config = dict(
    image_size=64,
    cond_dim=256,
    hidden_act='silu',
    widths=[64, 128, 192],
    upsampling='nearest_conv',
    init='kaiming_normal',
    learning_rate=0.0037,
    beta1=0.95,
    batch_size=128,
    warmup_steps=290,
)
Rows from block 10, named by matrix and row number. Each number is 128 + 24 x the weight over its row's rms, rounded and kept within 0 to 255. All counts start at 0. After the name is the row's rms in percent of the matrix's.
# convs0: first 3x3 conv (model.decb.0.0.convs.0.weight, 128x256x3x3), inputs 160-179, a 3x3 kernel for each
convs0.75 084 [136 146 120 135 108 117 128 126 151 173 139  99 128 147 127 117 134 137 123 102 100 141  93 144 127 122 158 180 100 127 128  99 186 104 109 145  88 134 108 151 113 160 185 113 155 121 133 150 128 159 187 146 126 155 113 117 116 113 154 121 136 137 151 147 125  96 169 105 120 101  82 142 143 106 129 132 143 117 109 118 119 172 158 172  88 114 156 154 134 151 141 110 101 127 129 119 130 125 113 154  82  72 108 143 130 125 136 104 129 134 156 159 163  82 175 157 117 150 173 140  92  90 147 136 124 137 116 116  87 129 134 145 131 124 107 143  96 135 148 108 100 129 125 111 152 122 109 134 124 144 140 117 130 112 148 146 109 154 152 118 134 115  86 145 164 100 143 135 166 160 108 105 135 125 166 168 115 110 118 118]
convs0.76 088 [158  92 124 118 133 129 137 131 167 149 121  98 144 139 135 109 128  88 137 112 128 131 147 121 112 135 134 164 120 117 122 124 163 121 141 109 152 149  90 163  88  97 148 135 124  90 129  98 128 117 118  95 156 125 120 160 139 111 134 135 156  83 110 131  74 121 112 111  97 143 127 115 152 119  85  81 123 151 130 126 153 121 177  92 156 137  98 134 108 146 143 112 117  94 136 159  83 123 160 120 123 141  97 143 125 134 137 109  94 108 124 107 112  81 138  99 121 107 158 120 114 122 134 155 116  62 122  84 108 140 179 151 124  99 111 113  83 119 124  88 106  91 121 132 102 137 102 111 110 121 123 100 107 132  93  95  94 135 105 111 141 140 135 117 110  92  88 112 129 141  99  91 128  91 180 139 134 141 136 107]
convs0.77 084 [144 136 151 122 118 133 114  91 123 138 109 128 175 137 154 123 158 130 100 119 170 131  97 112  84 122 112 112 169 160 135 131 142 169 134 129 106 112 135 136 135 156 119  79 129 146 104 161 149 141 119 108 129 139 150 152 124 119  90 113 165 115 131 127 165 122 113 108 122 149 145 132 159 148 132 130 127 154 159 128 140 101 137 113 112 173  98 168  95 120 147 152 149 146 154 116 110 121 131  97 123 116  86  71 122 123 160 161 158 122 145 124 124 140 125 150 161 130 144 152  96 115 138 114 110 124 131 102 136 154 124 132 122 112 109  88 128 108 143 165 138 123 101 143 171 163 179 118 102 131 114 129 152 123 134  94 134 151 163 114 171 118  98 171 150 141 162 112 117 128 139 167 147  79 126 111  75 150 163 154]
convs0.78 085 [ 84 169 108 126 136 138 131 131 176 105 131 115 155 181 149 134 121 155 106 103 113 113 150  97 146 105 125 123 145 184 132 106 148 135 162 116 185 184 125 163 124 113 133 150 137 147 128 142 115 176 129 188  74 154 100 139 144 133 170 177 129 163 108 127 110 117  96  86 155 127 152 129 139  83 142 159 104 120 170 130 151 141 144 136 112 208 145 135 115 145 129 130 174 101 115 117 155  99 147 120  97 119  68  82 146  82 135  83 144 144 178 111 162 130 161 108 156 124 130 132 120 145 135 103 167 135 219 123 138 110 179 141 136 151  83  87 152 124 187 172 120 119 123 130 119 143 106  99 139 155  92 140 137 109 107 172 105 149 162 155 108 161 130 153 137  93 120 110 151 147 164 164 149  90 152 115 150 159 172 152]
convs0.79 082 [ 95 174 166 137 142 149 133 128 115 103 132 146 109 171 192 116 160 152 104 127 117 137 154 139 128 169 161 131  84 116 164 123 153 155 157 100 146  97 150 120 166 137  93 128 100 143 171 138 150 127 119  87 116 116 147 126 116  88 147 137 126 101 109  95 167 133 109 161 110 141 103 111 123 122 174 134 125 139 130 164 131 138 140 171 133 107 134 138 102 155 105 131 120 137 140 133 115  97  99 138 137 136 111 119 175 138 102 125  93 117 107 140 122 130 122 100 147 146 107 129 141 109  84 137 121 136 135 130 145 130 115  74 130 151 120  90 150 135 136  85 129 112 139 104 113 127 139  99 126 171 138 123  94 103 106 158 167 158 112 110 105 132 148 118 114 109  93  91 123 131  88 165 157 153 120 131 146 105 136 131]
convs0.80 084 [104  63 146 100 109 106 119 123 120 118 126 141 131 132 141 138 159 142 106 111  98 130 135 172 125 134 122 101 111 106  94 108 116 102 137  98 118 125 128 108 131  71 136 119  90 113 117 118 111 176 125 129 111 123 110 128 133  97 150 150 138  95 132 123 146 153 121 125 147 130 111 123 122 109 135 147 118 126 122  63 145 116 116 113  68 157 107 111 112 176 133 162 127 159 128 143 116 125 156 134 137 133 158 129 130 128 135 125  93 101 143 116  81 147 158 116 120 140 113 132 114 118 140 101 114 142 136 104 144 125 167 166 127 161 150  96 164 111 115 128 124 126 125 149 122 101 123 150 127 149  63 136  89  93 120 157 111 119 124 144 175 130 111 103  98  80 107 139 124  89 130 128  93 113 131 125 114  93 136 131]
convs0.81 083 [127 127 132 138 127 188 101 140 104 120 148 138  92  92 154 106  85 109 117  97 130  91 146 110 159 149 120 156 152  86 136  79  88  96 130 143 104 127 131 157  93 105 149  98 125  83 141 117 136 112 107 158 158  91  63 154  79  89 112 145 157 136 117 111 167 132 127 131 115 127 103 123 110 115 134 115 114 135  84  98 131 131 148 155 137 122 121 140 115 113 125 142 154 113 169 155 129 137 133 162 115 123 152 133 121 124  95  96  79 115  99 113 145 124 144 117 188 140 140 152  96 105 112 168 131 139 155 157  93 172 145 159 101 127 164 148 173 118 133 131 118 106 103 139  93 146 124 166 141  81 167 127 113 131 160 151 121 130 135 160  98 126 130 135  89 126  90 109 153  70 176 175 125 138 111  95 124 107 107 172]
convs0.82 083 [158 131 132 155  96 143 122 130 131 104 111 129 102 113  80 133  94 123 104 132 168 164  98 147 127 126 156 114 143 105  88 139 114 123  94 130 161 165 124 147 127 109 101  98 151 112 149 148  99 142  88 112 158 158  94  72  82 125 117 112 110 126 120 151 168 142 121 170 126 137 135 126 149 123 150 158 113 131 141 106 134 118 108 125  92 147  85 149 128  97 127 135 120 126 134 111 137 142 149 143 139 158 141 131 129 141 138 124 125 127 124 126 103 118 141 142 139 129 131 153 142  83 108 124 123 138 161 126 101 118 170 119  79 141 195 135 134 132  98 145 128 152 160 146 150  99 133 127 168 121 132 139 138 121 147  78 132  94  86  69 171 131  95  92 127 127 123  94  96 128 119 169 140 125 102 113 122 134 126 129]