config = dict(
    model='image diffusion model',
    norm='layernorm',
    widths=[64, 128, 192],
    attention=True,
    init='kaiming_normal',
    residual_init='none',
    optimizer='adamw',
    beta2=0.99,
    max_grad_norm=1.0,
    max_steps=9800,
    epochs=6.2,
    lr_schedule='wsd',
    weight_decay=0.0,
)
Rows from block 14 of a small image diffusion model, named by matrix and row number. Each number is 200 + 30 x the weight over its row's rms, rounded and kept within 0 to 999. All counts start at 0.
After each channel's rows are labels from the 100 images, of 14976 (inputs lightly noised), where the channel reaches its highest value: "patch colour" is the nearest of a few named colours to the mean colour under the peak. Only what is clearly more common there than usual is listed. The data: aerial photos of the United States (SatlasPretrain).
# convs0: first 3x3 conv (model.decb.1.0.convs.0.weight, 64x128x3x3, each kernel summed), inputs 64-127

convs0.33,164,160,178,197,269,200,224,177,181,205,210,191,223,192,181,226,222,238,213,209,183,151,209,138,304,237,218,202,204,105,252,194,237,258,160,230,200,226,179,205,166,218,265,197,198,261,168,200,204,213,95,217,228,168,159,233,174,192,201,161,185,214,239,150
patch colour: grey

convs0.7,248,182,141,164,198,188,234,180,204,180,218,218,224,166,179,203,206,228,191,213,254,209,182,218,228,180,170,179,226,214,244,206,281,196,253,241,261,225,205,166,178,193,224,219,151,196,223,192,193,210,198,154,211,207,162,193,269,226,233,178,151,129,107,232
patch colour: grey

convs0.51,277,253,201,229,200,174,181,198,239,247,225,197,139,239,208,191,259,182,201,236,171,209,174,242,209,192,160,245,178,230,216,185,249,140,242,234,213,223,247,187,143,163,212,196,126,237,184,168,230,189,224,113,200,208,195,199,240,223,198,270,226,81,147,305
patch colour: grey

convs0.17,266,125,179,247,203,208,247,192,182,233,202,225,199,217,171,212,215,207,161,205,235,240,168,278,224,156,238,201,225,146,245,267,288,251,243,179,184,206,208,210,255,235,178,216,246,244,161,199,218,199,187,172,221,218,196,202,180,184,142,152,233,197,161,225
patch colour: grey

convs0.55,259,262,185,225,180,227,170,224,227,224,150,215,207,186,224,183,178,172,209,162,187,212,230,194,179,206,210,243,203,387,249,208,271,256,217,215,181,243,166,240,231,220,175,188,187,185,202,184,218,197,218,149,200,178,262,229,207,218,169,214,180,216,140,249
patch colour: pink

convs0.5,137,195,138,222,279,180,232,169,183,190,233,202,227,157,178,237,253,307,219,176,252,183,216,180,199,171,192,267,216,146,182,226,212,206,221,199,265,255,151,197,179,235,194,183,173,194,196,206,250,189,211,231,199,237,224,185,228,177,235,220,193,232,185,197
patch colour: grey

convs0.2,298,178,171,216,253,232,173,213,172,205,195,189,201,132,246,225,173,172,194,209,202,176,151,283,194,159,243,228,257,266,279,199,219,226,323,199,238,183,155,213,214,243,226,191,238,165,176,193,179,175,269,256,250,212,203,251,201,222,209,214,238,202,129,150
patch colour: grey

convs0.40,167,239,206,186,275,196,201,208,203,249,175,198,158,146,182,230,186,137,184,229,169,205,312,185,173,230,232,175,185,183,80,258,167,215,204,208,231,250,178,196,185,207,245,175,276,234,227,172,246,176,131,203,215,190,193,146,177,225,229,214,215,249,174,185
patch colour: black

convs0.39,205,165,232,179,167,205,234,199,185,175,216,206,195,193,211,206,241,167,200,177,151,224,200,403,206,176,213,205,283,93,246,263,209,171,265,178,239,196,247,209,195,207,155,178,233,217,200,213,198,196,198,231,218,183,224,200,215,186,149,187,197,236,226,186
patch colour: grey

convs0.38,230,230,227,252,153,217,215,185,216,262,269,227,180,236,239,192,212,265,220,208,194,146,185,234,167,186,210,212,142,177,247,294,275,179,218,221,215,180,264,228,172,202,203,222,173,182,206,206,232,214,243,91,222,182,190,172,209,210,229,203,141,179,332,182
patch colour: grey

convs0.22,273,200,144,193,263,204,196,210,189,213,127,189,191,186,213,205,156,197,208,180,175,212,167,103,229,216,254,187,151,267,220,202,207,320,206,150,223,225,150,211,226,241,218,210,135,193,189,138,216,238,183,247,218,217,214,222,218,231,216,170,203,240,156,179
patch colour: pink

convs0.49,261,188,155,275,218,178,219,233,179,215,225,198,138,219,209,245,180,212,265,249,170,175,182,315,186,175,201,204,210,300,156,164,262,230,204,193,191,196,218,213,241,223,130,229,136,209,195,208,273,207,171,268,214,227,232,195,209,177,232,223,230,236,150,138
patch colour: grey

convs0.31,262,258,240,177,235,187,210,218,130,215,225,229,224,204,216,204,176,154,183,212,242,150,187,180,209,160,200,221,175,233,232,182,239,140,273,190,179,234,221,176,223,217,187,207,172,248,185,214,221,191,224,97,164,161,236,248,208,195,274,151,188,77,192,233
patch colour: grey

convs0.10,281,184,172,161,199,165,212,167,165,192,215,171,201,270,215,175,144,142,234,155,178,165,243,252,207,210,293,232,215,276,254,173,212,265,234,169,171,240,171,225,205,237,127,203,273,208,220,207,163,216,229,235,201,219,211,257,217,222,212,255,189,173,199,250
patch colour: grey

convs0.43,264,213,222,210,197,225,202,163,285,207,270,179,197,209,169,193,221,191,227,208,231,197,266,254,215,191,160,250,197,241,275,208,240,225,44,213,185,166,205,217,206,187,197,214,208,232,218,214,145,234,202,145,201,206,205,168,237,211,276,113,242,228,179,215
patch colour: grey

convs0.58,200,201,265,170,103,197,138,265,238,189,140,228,265,247,188,194,173,215,192,248,156,225,245,230,191,215,186,187,149,190,78,180,140,187,203,168,155,197,210,217,211,172,236,201,174,201,176,244,215,184,240,205,161,161,165,108,198,249,157,251,237,205,115,220
patch colour: pink

convs0.1,79,170,228,213,214,170,205,206,213,136,232,218,182,205,173,188,167,168,211,168,232,173,225,4,207,207,152,192,162,89,190,165,189,220,218,220,164,174,208,209,223,193,155,201,152,236,187,193,187,179,187,228,201,229,185,188,174,175,212,192,204,209,215,192
patch colour: pink

convs0.4,151,188,246,186,164,228,178,222,209,177,219,195,225,250,195,188,160,140,199,213,165,210,201,205,199,199,180,197,175,162,220,213,170,232,205,174,248,188,116,235,229,182,299,152,161,156,244,178,203,181,128,156,198,163,234,194,190,183,256,239,238,221,231,181
patch colour: grey

convs0.62,117,182,165,208,280,202,189,191,221,217,137,150,179,193,264,208,236,146,206,171,270,190,184,146,171,197,256,182,308,227,108,234,192,187,216,136,200,210,270,208,176,203,221,213,117,141,183,187,189,195,143,207,215,155,268,200,189,230,180,192,165,180,179,257
patch colour: green

convs0.56,95,133,200,184,188,206,199,214,187,185,222,187,201,226,235,198,199,203,217,174,202,185,186,209,205,212,179,184,247,401,73,201,201,213,241,202,206,174,233,197,212,199,170,202,105,208,215,199,206,216,219,228,191,207,208,214,193,196,198,230,212,189,199,177
patch colour: grey

convs0.6,196,194,219,168,209,209,222,179,205,180,202,258,159,116,212,210,198,234,200,199,254,193,118,168,217,199,217,194,181,177,143,279,205,182,186,275,216,249,147,198,219,174,101,227,219,229,231,170,292,152,135,222,163,208,262,196,184,190,129,166,215,215,180,222
patch colour: pink; white

convs0.34,147,176,171,195,196,206,192,208,195,196,171,195,172,173,166,208,196,243,212,161,235,191,162,253,213,176,187,162,211,73,178,177,237,231,254,196,177,179,226,198,187,235,164,244,193,245,159,228,216,221,201,278,220,217,172,228,237,247,213,208,244,240,169,51
patch colour: pink

convs0.46,202,243,232,216,205,224,211,187,228,206,157,212,218,197,224,208,178,215,177,234,233,176,153,50,214,198,227,212,217,266,293,193,241,200,143,288,245,211,186,225,207,180,213,164,189,138,191,178,204,196,150,160,223,170,262,219,180,215,230,129,218,272,172,177
patch colour: pink

convs0.48,174,271,202,207,264,224,174,209,248,133,232,186,161,220,189,204,188,180,200,214,159,260,208,235,246,232,207,186,273,206,135,168,143,220,131,225,226,121,164,184,216,183,126,204,256,137,252,208,221,189,194,141,156,291,211,126,185,175,251,210,178,266,180,201
patch colour: pink

convs0.47,198,137,202,149,187,247,175,194,178,192,183,221,241,144,219,213,204,201,194,166,155,219,117,186,227,155,215,195,238,89,259,237,180,233,226,186,152,191,74,258,182,194,228,222,255,147,183,204,163,236,191,232,200,177,220,232,194,244,116,195,183,134,175,234
patch colour: pink

convs0.63,62,150,241,230,190,197,212,204,167,239,186,203,191,140,198,212,265,159,206,242,226,186,219,155,203,197,135,169,194,47,112,227,160,204,203,231,196,214,191,200,193,169,225,204,198,203,199,194,130,146,155,181,218,191,169,173,204,162,244,210,224,201,258,172
patch colour: pink

convs0.15,251,212,208,230,164,231,226,219,161,252,174,220,200,123,233,242,198,263,178,206,227,140,187,137,183,127,202,258,167,211,229,189,200,190,244,168,220,193,297,252,143,211,177,204,213,188,193,245,223,245,174,186,240,200,206,153,222,170,228,91,178,240,247,224
patch colour: pink

convs0.60,213,203,233,209,102,184,130,290,243,184,150,234,256,260,197,205,205,134,198,223,186,245,214,226,189,195,224,135,186,225,143,167,180,210,227,191,161,236,223,200,172,163,255,209,235,183,216,256,208,183,214,202,140,142,166,63,182,240,164,281,228,192,166,169
patch colour: pink

convs0.37,255,167,172,173,218,169,216,183,209,163,134,187,207,149,203,228,195,172,164,187,223,187,227,226,240,201,196,257,218,294,173,177,234,309,199,182,233,248,186,208,216,202,148,237,218,250,214,213,175,241,161,237,203,237,239,194,195,219,281,114,196,253,246,188
patch colour: pink

convs0.52,258,237,215,171,215,230,207,233,218,191,212,216,202,222,212,174,170,225,178,256,180,185,176,282,170,216,228,181,174,323,212,143,131,212,258,175,226,203,192,217,164,210,166,223,294,238,223,174,166,231,180,244,206,226,205,274,192,218,149,132,224,185,171,272
patch colour: grey

convs0.59,254,205,197,297,128,202,243,231,187,253,192,214,216,169,184,224,139,134,194,193,155,222,172,305,186,192,162,228,276,204,276,185,204,153,196,225,215,210,235,211,198,199,190,193,200,235,207,249,229,188,186,196,257,211,236,249,230,208,203,150,220,219,214,232
patch colour: pink

convs0.26,226,178,213,265,176,256,205,188,183,254,190,236,217,308,184,163,232,258,212,259,240,262,197,203,189,194,207,226,197,196,167,226,239,194,196,166,238,194,221,217,213,206,224,188,277,220,177,139,166,159,212,212,226,240,197,226,171,193,207,106,215,221,202,144
patch colour: grey